A small multi-label image tagger, trained from scratch.
Training: adam_atan2 at rate 0.0026, 19700 steps, batches of 128.
Rows from block 7 of a small multi-label image tagger, named by matrix and row number. Rows with one number within an expert belong to one neuron, the router's apart. Each number is 128 + 32 x the weight over its row's rms, rounded and kept within 0 to 255. All counts start at 0. Numbers have three digits each.
Before each expert's rows are labels from the 100 images, of 14976, where the router gives the expert most weight on average: "top examples" is what is common among them. Only what is clearly more common there than usual is listed. The data: Sentinel-2 satellite tiles (TerraMesh). In brackets: how many of the 100, against the usual share in percent.
# router: slot weights (model.blocks.7.mlp.router.weight, 4x192), inputs 0-63
# up: expert up (model.blocks.7.mlp.up, 4x48x192), inputs 0-63
# down: expert down (model.blocks.7.mlp.down, 4x192x48, transposed), outputs 0-63

# expert 2
top examples: snow or ice (72 vs 20.6); main land cover: snow or ice (58 vs 14.6)
router.2:163102100076103072097152174156138185136111104161146203143116129158122137117156055078163116138167188095153120129160123098133112092129063119129172160159117151146129116136125091067084157132186122
up.0:165171087137160118154181146073132152130145083109142132123118056121065145140102115094178109075097132187154094158159144078118098156143161116146084117169147094178125139165160103133161154101098116
down.0:157127122133101150163106158147151100145093111148143151154166106133163115164102114115160174180058161073099140129142112183174172113094099122059132097163168122150120122131129125100085132123075166
up.1:153134109160128158207106111105157078200138048149146091157114149079097137065103181100053144112150098120101126177196125092133102160091142140118095117153139187091134053135169182114159151122100154
down.1:144083072163131141126122160134132143128159096105079081114142105157129108092118105077090094081133121159147109163162166099148089175148134050113088141144115173162119120120108104129180169096143174
up.2:194181107132161099126099119154074129119141130064148122120160121175156177153127118123127155154118130127169139142109140143127165108125139125077153132097151111151127106091153147168095072098121165
down.2:157117113116133142085088123134139141084121149177110085073158076125131102136093135173118083144125114147083171160163147123094114202122119089167092131122096081144086106107138151181139093121191148
up.3:129125152133113144113122080150160148141136148125092131068110118058093083141105065109161144167122167110083114117129173124102182174123080140140130146166063136184163142162124137069091132110140091
down.3:094136129124074138099117148100162103144135181115153072121113150143152160116112169205096127130138096144150107105076101159093089066128154166099136114106160141097160168141114210124154114111123111
up.4:181099195124133115106103115144066124113146092130150153109161122116117093127085188156129073097103152120101148148142129162088099155114202081122067085142068125116118048134146123121124079077167102
down.4:088104130156117140163151136145164122150135124107145125160136095086140129106093181135097158111069089100085145099087074122147151082114179083136089125099174162095110144189144139136148116153143141
up.5:160104160176164111134076120209191089105097124062175170150140145131123187119144113202167144132144103145135126107090039094151125067076144113127151136132144069143086123186150171147169143136167143
down.5:078142046118098123099144110142161117159096146185075123140125178097091107116127148165107180121222111115098158108100125126147109124158097238149132111083118150084148095114133111123124066167114129
up.6:131135121137173145098075119172205098114114114117142155108118131081073056161125095105177113157133172161101127152156138131120166168082096137149113143180090092185122107185122165123125151115120169
down.6:109151113124086114114128138102157085153128176130115058125104156159140166124132165188091184141157064135112137111065115171122098067122122177119143112078173138097156159123154183130136086129102125
up.7:165117184135119140123095154135202129079105148122118144074206054151132122156095107183071087202112149116093146174149146138103081141082173072148134155136147098115181170147123163099131100053137026
down.7:154150132146169107169065136143167095123130122119103119165123112115138171149114116087131122164064156154131121158186128110136115115112107115058134106156147090189142122094109145148188174075136177
up.8:145103109123099170140155115107143162168123141147093099068164121106115089119111091154097143091161151129094177149137162145130171176155181121190089149166124134114148147156166134100087115144151088
down.8:176130114086126142091128163109128123089103148154109095088181080142190132161125074097134126181083123153138131202159193141114146200141081111112110127132116065174136140070117158148124139106124143
up.9:138140101114107106196135185154135150178167115107132095069139123123077136139082148128114173080102191129120147165139119136107099137123185085135082113163172153150190100124158174095138147049126129
down.9:088163100119139119141148112136124196098143121150078130064130095144045101124111106130165128109091133130164099139134123110104112166143097127088170139142104097151127132115196116096120093129088037
up.10:101128115156148098129120128212150107129105121060147148137141160186155200106145146179157116126148095118139131075098019121181156063106176123121161106103158107125097122170137134145155121155193141
down.10:115129086142154123127134078158179121125079145191057127131122172094096108105149110112117148144199122124082144125150144130166118182164066213137122122105106129129120074081124072116144094167134161

# expert 0
top examples: main land cover: trees (46 vs 19.6); main land cover: water (29 vs 11.2)
router.0:142080100155132174131132153107074097107113108155108162127200108169176087171088146109118115131121084076123164147119134185183101152147153116129081117146160149066136114117146109177110121129088211
up.0:164100106172136144118124157154100165119165138111020093111182118102116126123125125125126139107151093142105141098071165132102105145137201092148129145117149147109132120113134106131125135071148125
down.0:141141109094130131125131096136122147071132100189134158107100171112121080113134116078124142131204139146101183151160124063145094172117095198180124156123117085114094139114174094129126134185134140
up.1:119070151201071155134120187162116129094145147126126151137173126089063124106126118181192123119144097145127171112096089138118119164101127151160132085187147117127153099143141108142102125098153085
down.1:151149136064109113133131108142152176048121132186105166115105133121130101092088104079120107143153135167098145172164123050111086185150133157179084168121130066140104148106145118136127130168175143
up.2:098175111141149091127126089159131154169123144116085130112105077130119140160105140098183101071140207142113040053077140137100125095115109096124163133142071112162090158202077112121150128086167133
down.2:117122129160132087173132142124151087152096174094103088091109135157182183118126146142097128111059119128119086082098094131163096089150180057030126101077167160122134164109099154148162120119146162
up.3:118155105105142133160106087121173211127128175084132176106161064131142126077080115145145139117089119158157112142154109118154193146128092059101094175105150137112063155144073164141178132114166116
down.3:100212135088186118140113055064073125137161159086166140094110174094107090103086149149096058106127158153117119077123073140112102106159180119146117097145088134115187164122145131133137100099180057
up.4:147072144151126147127142189131117151109161154115027105102183131120089117104127098181161141128158080146104143089076149143110085153149167098140129114143172158123137136095152098118128120106156103
down.4:154139093102145110138128106159122144033150116184125181100114140121118079104105125088116116150153145167097192190162121039154093185115155162177114163130135075127092123108176125155135146157154174
up.5:103103162157146150079125108063100152085155112107081123117090143115087114124159140132118103127131089157087097176170169089110133121111086109109172157134116165163154143126128113107179103084134116
down.5:136133104167112126148127085132161130142109084196113145106101142158106156088130165117107129136074114143141089111147131121174080157124125139106124114108130173143105078101103093094173145118106116
up.6:084157103119175124091129115132150136109139103090153122114102152134115116134137069089096081119151149173100122121177131067153199103130146093149183170111074105148110188206150173121135131116153093
down.6:076132113155172155176113111133150054141097077119133120150102128160123144131123214144106141158093119126110070083153077187189116054101166108076179088132158166123084090131085157122170107133066115
up.7:120166139106172089135082107152147136111111139124141111108127106085106134092087086129160123136045178194160115170201139092128133178151169120116072110130154082126179132104134195130183147056126100
down.7:129168098209119134176106103127171131121114135154079094107133141122141178133160097062104171164105105159133104142149156108161137146117109112105155124104167118180133141078115090113171168120097135
up.8:091093098182071132084156190116107125080129121121148188116183107124105136137209146147159146112159073107176129086083058195091145137152060119146128110085147108067051087171116101124097130151108151
down.8:144099127090160160112145121112132190073147133119103162130131125146155077109089094113101078073152150154108153179166168087115107189153156106144083188164104097139156166095150129141165151127208122
up.9:107154096129106079142155103078122157120096155113149122083143087080080118118099054178163124105106104173156128175132099101122155135175135103137112114110088089130089165165125149152123106123186079
down.9:109168189153162048188094103109070115121126155107169161128112066154138173147125132123118090178055137108133077105134120145146130074118148102124165152120129122156130183128097137173138094084126117
up.10:142051132160101169107168191146085149080148149120044133116214119110121118132131111156184151097167068118132156090068141140077116159153176128161117130119162144094123127130148092131103135116123106
down.10:150139112112136135122144095140114177031133115165109168114109143112126102116125106084121145163177148177094183169159143058141106155132129202198115195139129071149092159110157117158134135168150166

# expert 3
top examples: main land cover: rangeland (55 vs 20.4); main land cover: bare ground (33 vs 5.1)
router.3:153134106181089156111109111158132124119068099182103162136169115166141170153133128114140137136086125131141094149171115168154178188076076079094104129099135082153066090119111094103122124145114176
up.0:115160133070145178108155091095118175181100161142143102164040172072139133112158140104167167087133142143160115122123148108163166095073096152160122160113096180130136128152065089101127141187106145
down.0:133101146135102098114133126129079117122159141128118064182110127120099153080144119150097128150171099134163136134119108105083150156153127112154143115096134134111110116136123137107132180136204161
up.1:141166111190140119150095119128160109115144084113148058143137158140141136138130142178082073125210159128114124065119075137187146083118148074169160145137100110125144115197129097104120117151182125
down.1:113173160074146146108167085151140140097120151112129136148148153136155099110121142148137159114201190121158163133155139110120136176170155121180121120084152136129137163071174113108137120206197082
up.2:095109153160131130113153079127092120108164159087129110148166116074135121139111106107084123125121109042081091083061102078104169098123122115064154155100101131089128153183148168114098110134125138
down.2:139124146070055063097156135092080208114100168153117122089135114080123139140108105144104124134123163111151088094064166133098110136227119139105121187088104147090163157154121087097100076148150094
up.3:132083111201074124149094112045133131178106146139135121129123141098108137090114130113097071105175076105121099108139109071065112131149090136138144139125081186094130147146147132142072158091102193
down.3:101125177156153140105148156111195104141175165160097137087109192096094158136134113123154134109153128172058173109095113081150120159120151175126146132106139129164162140147098146152173137122152115
up.4:125089126150120147155158123106097090105157200119148135079128131105125155146129144181159140110112070095156122067076093118086148119159175160104167104086165144076079153139156169167114080146114132
down.4:098136152157163127152107104136128064146107133144146124126125193139131127111123194179120149164153129121104131087110095138127120091078151182135136103110115143152126124119148164096095071117081066
up.5:133134141110067186122197106101109175145118174143155134108112138085135157126152189153141190085090103138182060130078152124074149101142097169126124172082138183069085159124098090142146127160096131
down.5:144109151156133078142094106154115049139132114092169115153103170127131157111171154171088126138157152111133118122160098122156139111119155106170184125128125163135104099146088177115136149097187182
up.6:132040167154106132121197140127122109104176173104096161094140157146155170097150154142088140129131110123104109102093095116100122129181160172083151140051164144125123135112145131120174084169152102
down.6:147161125168146110166097087190140110151113046084134143163144131171114150135160147139131169140124134121139100110150115108170173105045137130157158159138145128168133072194116135108124169082111104
up.7:123090169105128111149172122121109152100160146068139174184149095100159113080092109147160115132135140112115143119140095112120132152147150120107112110116121142113141190103146130129137173187221137
down.7:097138131094100101088099132115168139120140195082138070090131171065175116168109070160140143137117178134147127073119094095125108083176122131078159169118114103113174191169117186063090118131144137
up.8:142107134097163156138171156085124170105184121046118166143112133131136095146137130135134128138145112119168120163104141116089188108125103096071133181119145184058168137113159139122125148110156056
down.8:160072112100139149139096105127137129151078088171157125162127157187143115122194121157169124180127088080181143138162147100110186083085094165165211157135115130131107098112116134129087117165095111
up.9:071115110119106126142152106140099186172102113067072101150131075149136100105097060098152116157124146155109108109157153124124142174153100076141131175095121162141128162114118120101155107125155099
down.9:133108074118141143141095125155106115151112084114157189092147141132134083117175172167137150087134077087132174124137109128176143123116149156151146104124165215148103074113153126161096094113157140
up.10:104091066124119121128108166106144142140160091119130106086112126126102088136095139150081095158174150149065165128108118163171156153170230112168083123186100122141187146171095107111157136120188108
down.10:125148156155183130109132062164109082125079088091131169118130128145137125141146165175112141095129144105118137099133113155135118147122151120109143054108088157114108067112109113121185061118140101

# expert 1
top examples: snow or ice (85 vs 20.6); main land cover: snow or ice (74 vs 14.6)
router.1:103144093149093124145167140069078156096107101083162137117158125135110154086152176173103186115118084090226107125131086163094096107165146110131116132091182170053061103126145050104168118148116122
up.0:107184172155120086130152046130135165162092167089139124083098158144116160113128142155135097084152135157140088087114116131188162078195158075143145129087065131162118135160101098098177092135187080
down.0:134064176133159178071121137165095115113102070164138172172140117096158083144129116115148133097158151100083212143165116118157186115084105155190127136164103127137067112129089135120132155136118133
up.1:132143091141153151156150151123172142089140119111102178074165151118079121109120130084137074089159155162147152124157102133143091160155156157160106128151116146155143138095105051144157130112157151
down.1:131101106103117113144161165092118171082142113108170152132135095143144077120080102108067102112081107120138128096130074095111110079191133098144116198133089121030152181174122114117109181142107152
up.2:095112149161095122132132150104153163118134080116134155174125100093088161107142094071166120138104085110189106123145118092114195112145124153187132141134147103098132138187064135106104202130134164
down.2:128182105091152105080133086127163098102095131081075097098075207125114167130194084057136140163174136181147115126160173128196075080189102136108183098117130126166185138114107113114164175091150150
up.3:063103133124140043173156092064090104111160147137141140117129150060060133080085122123106070146110123115133138115149111110135113156201145158118115050116129127095169168116121119113139133136128117
down.3:137160074127170117147084066113143168162075122081115134086064176199138129139163109089128096142149142123187105112169144133174087078167114141102180153157122125158146149082103097145168126086154156
up.4:118185134098103102086145063151137180192061162110127117088057137155131162138139132107156133080114174130163087105133140122187149060160104106105160146123070145187110113126093063130100112140168129
down.4:117070158164124157089117163152069082133144109187128146219151072088140112185134142124132169164141139070049192114100111158132179087095107171177155134129136136131118140160097133123112118103055133
up.5:113131111161123117173117140151191150120140104033104155115175087128120180101083082058185115135100141162120099130126107108197126128104129139073146113125116116186169124176118136100159199115166096
down.5:117153138194122121130163064115061163118123086113072132101115120158117169122147174099095142110064104094127052138150162161159160167152131140074173151105097156074175067119119103095130086123070067
up.6:096093105178134100134154133146126131129116116067073132154152098116069131110091111071177137168100130051143117123155117179145146105132095118099144118156076141132177081103116130171113163079193125
down.6:130105146141153181133134081160091190140122100133106145160146129103111086100100135122175119075122115094106134172152136123147150250087130116137103151158088148144142091115147096139135040155134107
up.7:119149076153108149150147164122131119107142114126117099134112122115056156096177114047151166070081111186196093150156157151163113139139091124142116142147191176135118130139095075118138158111095181
down.7:117168086157097066166107160105157113143112189127087112107113068101107172130111140079130138167077147166136117078124121161166095058147130113105151087116177127157160170145075092115137170060091155
up.8:125125202118176147058134047140098165120152209109097176085119121103173118163147119191132145131147135058128156116076135123132158099147145130124138150075113124132122192093114111156092088143146098
down.8:139103117200151144122081081141089091130080053161139157172134155129118142134172179107104137128140136095122131141173109154195134106085096128145163114157100179141076058142080079137145107127077162
up.9:122178149096113088092146054138120168196081153110145126083057150169148154125149145126145134080140165115160110105122119127196160049160121110130157131112065139171107118125108079129103093154169122
down.9:126080157164134163039120144165084062135123097201123147199130124094154105181164136106137173144169130073049191145126141153162164093061103171184145122131145141137106100129079139128098134120070149
up.10:102195114088106076086150062131123161189083156118153119097056157162147151135157140113138133073138171122164111088120120118183162037182121118132155127115064143168099108119106078140106095156168132
down.10:122071161155124153079124130168083091150119106169130146195147090102162121168144108115148177129145127070045201144117121145160189090073109189153149148119137140141082096125088163128096134124081142