{"dataset": "Sentinel-2 satellite tiles (TerraMesh)", "color_jitter": 0.1, "norm": "rmsnorm", "mlp_ratio": 6, "qk_norm": true, "parallel_block": false, "inner_norm": false, "moe_every": 2, "num_labels": 9, "optimizer": "adam_atan2", "steps": 19700, "final_lr_fraction": 0.01}
Rows from block 2 of a small multi-label image tagger, named by matrix and row number. Rows with one number belong to one neuron. Each number is 128 + 24 x the weight over its row's rms, rounded and kept within 0 to 255. All counts start at 0. Numbers have three digits each. After the name is the row's rms in percent of the matrix's.
Before each neuron's rows are labels from the 100 images, of 14976, where the neuron reaches its highest value: "strongest on" is what is common among them; "lies over" is the class under the peak. Only what is clearly more common there than usual is listed. The data: Sentinel-2 satellite tiles (TerraMesh). In brackets: how many of the 100, against the usual share in percent.
# fc1: MLP up (model.blocks.2.mlp.fc1.weight, 1152x192), inputs 0-191
# fc2: MLP down (model.blocks.2.mlp.fc2.weight, 192x1152, transposed), outputs 0-191

strongest on: snow or ice (96 vs 20.6); main land cover: snow or ice (92 vs 14.6)
lies over: snow or ice (93 vs 14)
fc1.530 086:137141137129122121112134098167092119129109133123173135165138125116181127113135148156099155155127096083175120108124093153122176101122102131143137104101092142088091133113147153129078094158132177099104179134128136106115115129150129161141126163159153132120135103095124108157133155112146119112141116142110146140174099173179170163160128111113183164107131091162170119122104168112112091145108115139170147111141100150132103127162134108158100111095132095115116135166117116127138144135125106132141096132133161132109135125104156120115187145147140133114114119115167160100105128162128121142
fc2.530 079:127137109113165135099129100098184135141119148100113087090162134098125142124129159132134176088146127119143120154124103127109087110147170119101095130121118101147107116131118148171155134139162132149129132142161130134135124197121117138144086114081132157122189162140113150141116130084081119147123179129145139131127134135139135124156128176161148101125135129167140119123159126139116120108110108127136106146109102149142148133158130131155110146154134113138096149142138112114154161128188179119143124160138158127105096140099155148153148140138101110153193111165189093127123134114162097088

strongest on: trees (92 vs 58.6); main land cover: trees (62 vs 19.6)
lies over: trees (55 vs 20.1)
fc1.335 101:148115153114156156133127078136109127182118126139125126116113121130131124134112158181095141119137132098129137107109111160141142091123143128139134125110107164127120134132128129142131122152168114132071137146109165119138161113151177113128113182134145089087134142130108140136137113186114086135136114125167172116123103146114153153117141132118147114108114090113160120090108155139140120138075063091130133095098094147155141120110099147143088125101166132111158129094155097115118127113143126146123110105150134137087081106091178052094172107131122137105131106084128095150110118098141127135
fc2.335 097:115089134121177183113119129114142096116137137103124129108179135136147085178130132153160124170131109081100128151135145154103133118096153133115117127147137102122120121103153185145136105146105153136128109153131125109093106094135176119150115102114155196141141172185101135143126124105140149073160173147119171151127136107112143114140084169130147143152124111121147130104140164089143126132109107140154122110115128148110139131145128116144149124103085107146113115096152083108177108107123141147129101115119155115133075133134160145140167118156153144139130130149133113082147140175098142158

strongest on: built area (74 vs 37.5); water (72 vs 40.5); crops (69 vs 38.9); main land cover: crops (43 vs 20.2)
lies over: crops (43 vs 17.6)
fc1.237 116:149178125136119120125128104128121138151103154138084116109136120125146163108094105110139135134098139145132137134175171129155139140132138106092146109133127135166171120094102106131119144057122102109159110099126123141099098155109051117133140117103118139117103133106184131096095107143108111127108106167066145126113123139116130092119143130121119135148150172096093141132138174131117115149108175146098101114163122109119153111122146129081107107138143128115184127113132159141057123114114098102153121161104111142134162133103105130122107143093119079085125093104119156124104134097111102123
fc2.237 102:104163123142118115126158110132096135148077155168078148171156100140108148134111107084165134149122130095143093115104124185127116140147087135126148100122137118138156137133129090129094106150126134123115126138151116113112105087096114143178175129145142120129121143111162132114120087120124135125082103096063141162120117104121123102149100104112117109098120134166128145144124151143129129132173158167115152133142094141102113141157195104122118130119137102100155113138137180104129140142087118137115125137103141109147120128119092173133176142129111122142108171170095176102101129155112086108

strongest on: built area (84 vs 37.5); water (83 vs 40.5); crops (75 vs 38.9)
lies over: crops (38 vs 17.6)
fc1.103 099:106153145166081112178132096118131151153147145142102111112108131118105202086127121138089156104076094151140110134122144111139131095122137108124137146112140164135170121138100127117160125090115113129171097105098130126136124125124049112129114111117112127132108090117173120117140125149147093153125114121074099103090162136115140092111162111118126143152145150060094158125145146116109113160110168137109115122170136116148141106145132129100136118147124142105137105114116154126080122139106087138152148154138091122099163145122145121113100106086123066117134103092118144143148136110162120125
fc2.103 088:144162141143124110108130116137061133069159119129136109114156145156139143160165101110126119137154140109121106145129154133112172129147119138103175131114114098126163136129137132128101112096161114115123132134159143130110134149101088170174136113127146151146126141157144130134097119088144184116128142164127135139168113061110182142160110117109145128106160133176115118163083151141139169155144123139098151131133119112099117129125151061105104118131154120109151120104130159139094131154086121097075121128128167133107129117129124158173154153132145122126162182179104159108115139155120122118

strongest on: water (96 vs 40.5); main land cover: water (86 vs 11.2)
lies over: water (87 vs 10.8)
fc1.625 112:123093145152129147127145143104104100149128171139108147120164117112134104132093101103132100152144147089108142113129158150123146165122136150139143127151109153111141169117111126115088137094099141139142148099109136160171104099147134090127156122175140122125093123108105129126157140141120071083152100165073111139125120173169109143160092127115149136133106106082149130097121117100167161108140137099129135103122163135134116148110129128107117158085085125126092151143138081159135073141122062177093150134106088141160121094117114084113111118130162113140112134105106122092132133098115141142
fc2.625 128:114081160158108138139198155119090147117166132135116167135142133139114136130120079098136104089124109110125102101096140111117172147150126105110126181084137139098113158163152103100098140163131111168119132144089132144130142110155135092170118131190130135160091164126102070133146085085140127151106119136123113155135173117109118138142148122155117137066162112139129136129145129135135140151122104123073118107111138097134133099095143140129158150131136149101101132138106116145118120139139105156129149114163126125115128131157151132153110139125157116151134115093082120126168062098139152108

strongest on: built area (73 vs 37.5); crops (69 vs 38.9); main land cover: crops (46 vs 20.2); clouds (35 vs 15.5)
lies over: built area (36 vs 5.2)
fc1.765 100:160114151088163137125093100154109090137134179115153155107112152087184116126133155168157142139140168105156135153160146139111112120097123200138145112127129136135118139074086150144108135121128121125117167079103139154109082141153122107105108126138172139089097126127106084164143112146107117102163145159128135065176126135125138123149126147109118134145132105112162111103115146131139140122136081130166133085139092181167092140088117128162107129140132127138134155130135113157121097103111149128101079126117126135129123143117167094136106153133148148090118137128164132112098140127115134143
fc2.765 083:108152125170109096135097125140165123152106143132094100137094156113084195119131120117108141157147101130138088060101112110140141114130112150118165133089116140124140156160074123081132155103131102120148115127142152169155186136122103114146153127113124119112134087167181145155158135110088128127132093105139093064113133102116130161132158109113101111138124128155097123135120164116128127099152168155129136113163151111119103152153094138072129138079119163099137122116124120136143105131124104165143128125155112115125117137140151144151118093109130103109126144130098176114142096113171140120

strongest on: snow or ice (56 vs 20.6); main land cover: snow or ice (55 vs 14.6)
lies over: snow or ice (53 vs 14)
fc1.284 105:148162088101141101136131123120112101137106141092166153126135119134152108137136159149122131141147157092148129109140088141099093115173139128129122101098100120101065160108133114120113115158125149079100149111153162164144107162150155161163117162132144166122166114096148124159157162077140114126108156160151164134157090141150169178153074073132150135110149135166139111129108130117137133121155107135157161112138096135101103135161142124133105150099122097134095136161101135137137138147130125129126105102107154150109117114108103119145142157134123112126130144173156151106102076179111098139
fc2.284 103:118133112131108138100142108105123133100123132158132060124113141139121142118134136108104162125120107172169103161156139106125136142144111124152103150080133156131112160145112136130139157147109185169125138124124094120174128163155078122159103076117101112166104104142121161149150154131152114156171131144170110098121164132081163129095161122141115166182134132110124128134153118154141090120130120149140091127126121135100143130110110151151125160152144170143112121110090126129104168121134155153131107134157114090140175126163135179149108087096076136126162105138119149166132126149166146106

strongest on: snow or ice (70 vs 20.6); main land cover: snow or ice (58 vs 14.6); bare ground (52 vs 24.3)
lies over: snow or ice (59 vs 14)
fc1.139 115:134100179125128158132159120151087116129142156138089119154147133145145143130104152189126173138112092110129128148092131126114145122101146160109121113092156124119129129107152143147127088162124094133079131119094130098106126104156134117148112147131163114106134172113138098138130093134129114100110121114121165091167124136116140131135136131117109161093149094157130133124111170136161118134100119131150113101101088151152118135123149155140103120106143106085153120122167104125104135121138112152140088115157147103102036133099190123132193124189119127078114116121140126139122111140164113164
fc2.139 109:125137142126150135137128134108095076068143156104160140115148124159151132161123139151119110158089103123132107129110155183111085128147160147119125111116170099105072145097135158152133108111105139122130132174138144147121099107119131159142104160120121125168144140146127104164092139070118147082176172165146147157126108108107183155138148142157165142129110128144129125104121122128113114139141127138137133130110101155133105136112132118124119162135112137103122162126126108105192150152119096152147116156127162172097113087140129178167143091135137112145136092154140102130150173176101118135

strongest on: water (100 vs 40.5); main land cover: water (92 vs 11.2)
lies over: water (78 vs 10.8)
fc1.62 097:146139117161104157134098133166122138122136121126115074148135101140117115154103147163119150193117096122126129131099103169144164162094128123141119124121119107117163117137151174137128090143146113119119131159108104116118172085119118130141152115125159127092122146102169181106140145120145076124162121097125149125100114176166136135148110108102122117115130127131115177136095118119145143138141125131116145144118154171098122127136108092109132103080128086079166078155172131135131114130118108143103099115171115100117131109130137109121189103158109084134101135128054153096153137106142129145
fc2.62 121:138115106136100136154180154099184159179130105126109123137117116094124142108104115082110123072119133120121122106141126105167130152122138086084082129131141156137133113151132084092127161159146170150152103146159118153138142147132139066144113139152105144131117136120122139112108158113124112160144108127125090143090136132094114142130142115138158112118128147144086147107188142136109090098099115145095080114152141080104200099154103171090175130136106138142145132129119115140155155111151133136151130141151113156133132122127111126129118152138124101134141124098138124162145076088142114085

strongest on: water (73 vs 40.5); bare ground (66 vs 24.3); main land cover: water (50 vs 11.2)
lies over: water (61 vs 10.8)
fc1.146 108:142133104107132118158120100096164157185112143121107077108101130092121130090126112098107134114128168134117123128150155091108116164135141119130141116145086121153167129107132134057135169101125130112139124113115144161170151143094119084108143141108127135101106089112126154155137166120108104133149146155103123109123092162163151135170111122103169072176104119124103118092151119095102146069135129131160146075153149117106170127146092152083137113106087159138127102146125103131115147143126120145103129138092140155150144112114124119117105162083152090135160130145130129109122125117144154116
fc2.146 112:165103141118112138111141149134109134105130085122169127157145082166142137136122155139108134070100118113172096142132115147124127111117133064113101144120120114088105083138143111136130126168126143100091140165143134116111148138126141125120095142174123121117119132122134090106118113088124145141141139141137129142108098115089147156094131113170148159077149108133116150125155098139101121129089095131114096172114105143100154080135109111128128107113114079151143111095143104122152164118159150084148136104169134150096127113104127115178191168137101100149142107129169116190117102123119109140

strongest on: snow or ice (63 vs 20.6); main land cover: snow or ice (57 vs 14.6); main land cover: water (28 vs 11.2)
lies over: snow or ice (53 vs 14)
fc1.442 112:089143147141083161156165131158111109129152134107135098178125115119104148127109122169126170153131088100135104126088103145100179117126130149145141137093159112079147137154162141114119102171121110138125130168119153091106137092145101122186109116149142130129152124126107152167185148118160107133123124097128106127172151138159173120128104125145163115117108139125155137144104102099124131155145098104122174129115115145128103152164150134122161146124130118060103124144132143121138121176110132170110104142153161092133110116156141094162169116163138133142146128145094144109125118172170127136
fc2.442 109:105111182110131150120155120116142115129145122120155145138183155130112095125090131167162119097136143115130130130134132164112132122115150119115091129125138127096071135143137166103112113153089106100103118101079115221120112147153167126128087171137134177100139134145087083150143127128107128078115129125141103129124166107115102111114105131159119111118114107118142160112168120118163102096103152121148102107132190116171145102124131149154140136101097119111103153095106112105154122154125084155130148122135126108136103162156166120167113129147150121094143109157153116134133088158128140143

strongest on: snow or ice (81 vs 20.6); main land cover: snow or ice (68 vs 14.6)
lies over: snow or ice (68 vs 14)
fc1.218 111:110136133136115150123145115136093167133139116075114095165147115157145120143124161167144163126143073088126116123081113167127142102140140136142129125094144118085120134146157140177112089162140131138110122184131140080097152138147086155190087134156146137124133161114139181140147100098154119124119144114154163141103131142169128139131122128148159162088132132140175137142117125096132128125103112099132150146099104124130102132158136121128118123111112080084114121158127134118142128152134138131117099144166146095131093125131141100173190117189135105118165138165115135112137153147141086131
fc2.218 119:139114201104118141115122145142120079129150117150184138156157146134144113131120121140137161166128129099137159162156145176125140130082122152117125120138159098115082110115120157098094146123097119117130145125107128178085109129125125100147125144165167131098107143120139054106085128125068104062147087137129106136135121148132148133105123128119138123126124109124130153079170161135147114096126114153137128118159147160132135108119141093133131088133138083114155143119142113089185098142127093153138085121121097139106126112139143133160152140163112110105117137139153162111103109149130100156

strongest on: trees (100 vs 58.6); clouds (98 vs 15.5); main land cover: trees (75 vs 19.6)
lies over: clouds (90 vs 2.7)
fc1.542 127:114147100130159122152115060106146095184113161095110088095118134118129136140147167153106148119120171120115107097116136173148121091137159088089157105131130152157104136120107128104149105134129130108088106132171166132103107131104109105157122150091118125151145132120132168136100144144095115142133143130138129134122092141130131124137152136128152102156094127097106120082141196103098122081076096124153091101155132146121166098146101153092117147113122147109178129122141094127159124130159108122146106135116142133085141082075112114105143106100128131114164099109137119124134120124112083120
fc2.542 120:103140127087151152094133136085123151114169132149123110111147133150097091167117146126157119148135124141134116153094175163084109136127124151163130141149139096137167145110137152153120073146080135112147134127103132149114160145128117130142144129115140169143136135164129145143130132124138143079145153117112135119114159097146073120106117126118091121149116124107163124165117120124157151108147165151144147110122183128162102127117117120143155132109079112109095119122118148125103107134106111157094125148087129090163126153134149171147128141145147119150178173213111135071129160168170124141

strongest on: snow or ice (92 vs 20.6); main land cover: snow or ice (76 vs 14.6)
lies over: snow or ice (77 vs 14)
fc1.217 106:094154133153134122157152113121118128112135172027106133111124114145116172105139134151137148112122112119176089088110110139113126124139143129138139152096171146086097143116097123115136108136133119116130113102119171133141147111175109135168104130126128150139154130103106138165165108094122108145095159099100108098152163147153124109135167105158099124123116122122138102147087109071106116121103139112154152135141095146168099160123119154150128176139107149094100161151103099121112123151156101175122152165153163116114124121142151096165110108116163147103129112127094132128155101165150136118
fc2.217 111:152143162127137147123093098076116102127140109174173128151118107158137115139098178164115142148112102087107105135104133178119114138095111120101111134130119125101101103137144139125107083129093146101107138165125110131112154109128150118121145175143145133100095114082154110103111150140160082124162110144141143138095100151104161181113136107108138129093146082143133174093160158152121106119154086171137121123126125125085134071117105098120110088112103096127169139122152097129152129099117118149136097097134107157100149107108152171138181107150113108147134150145110133116103112132135124129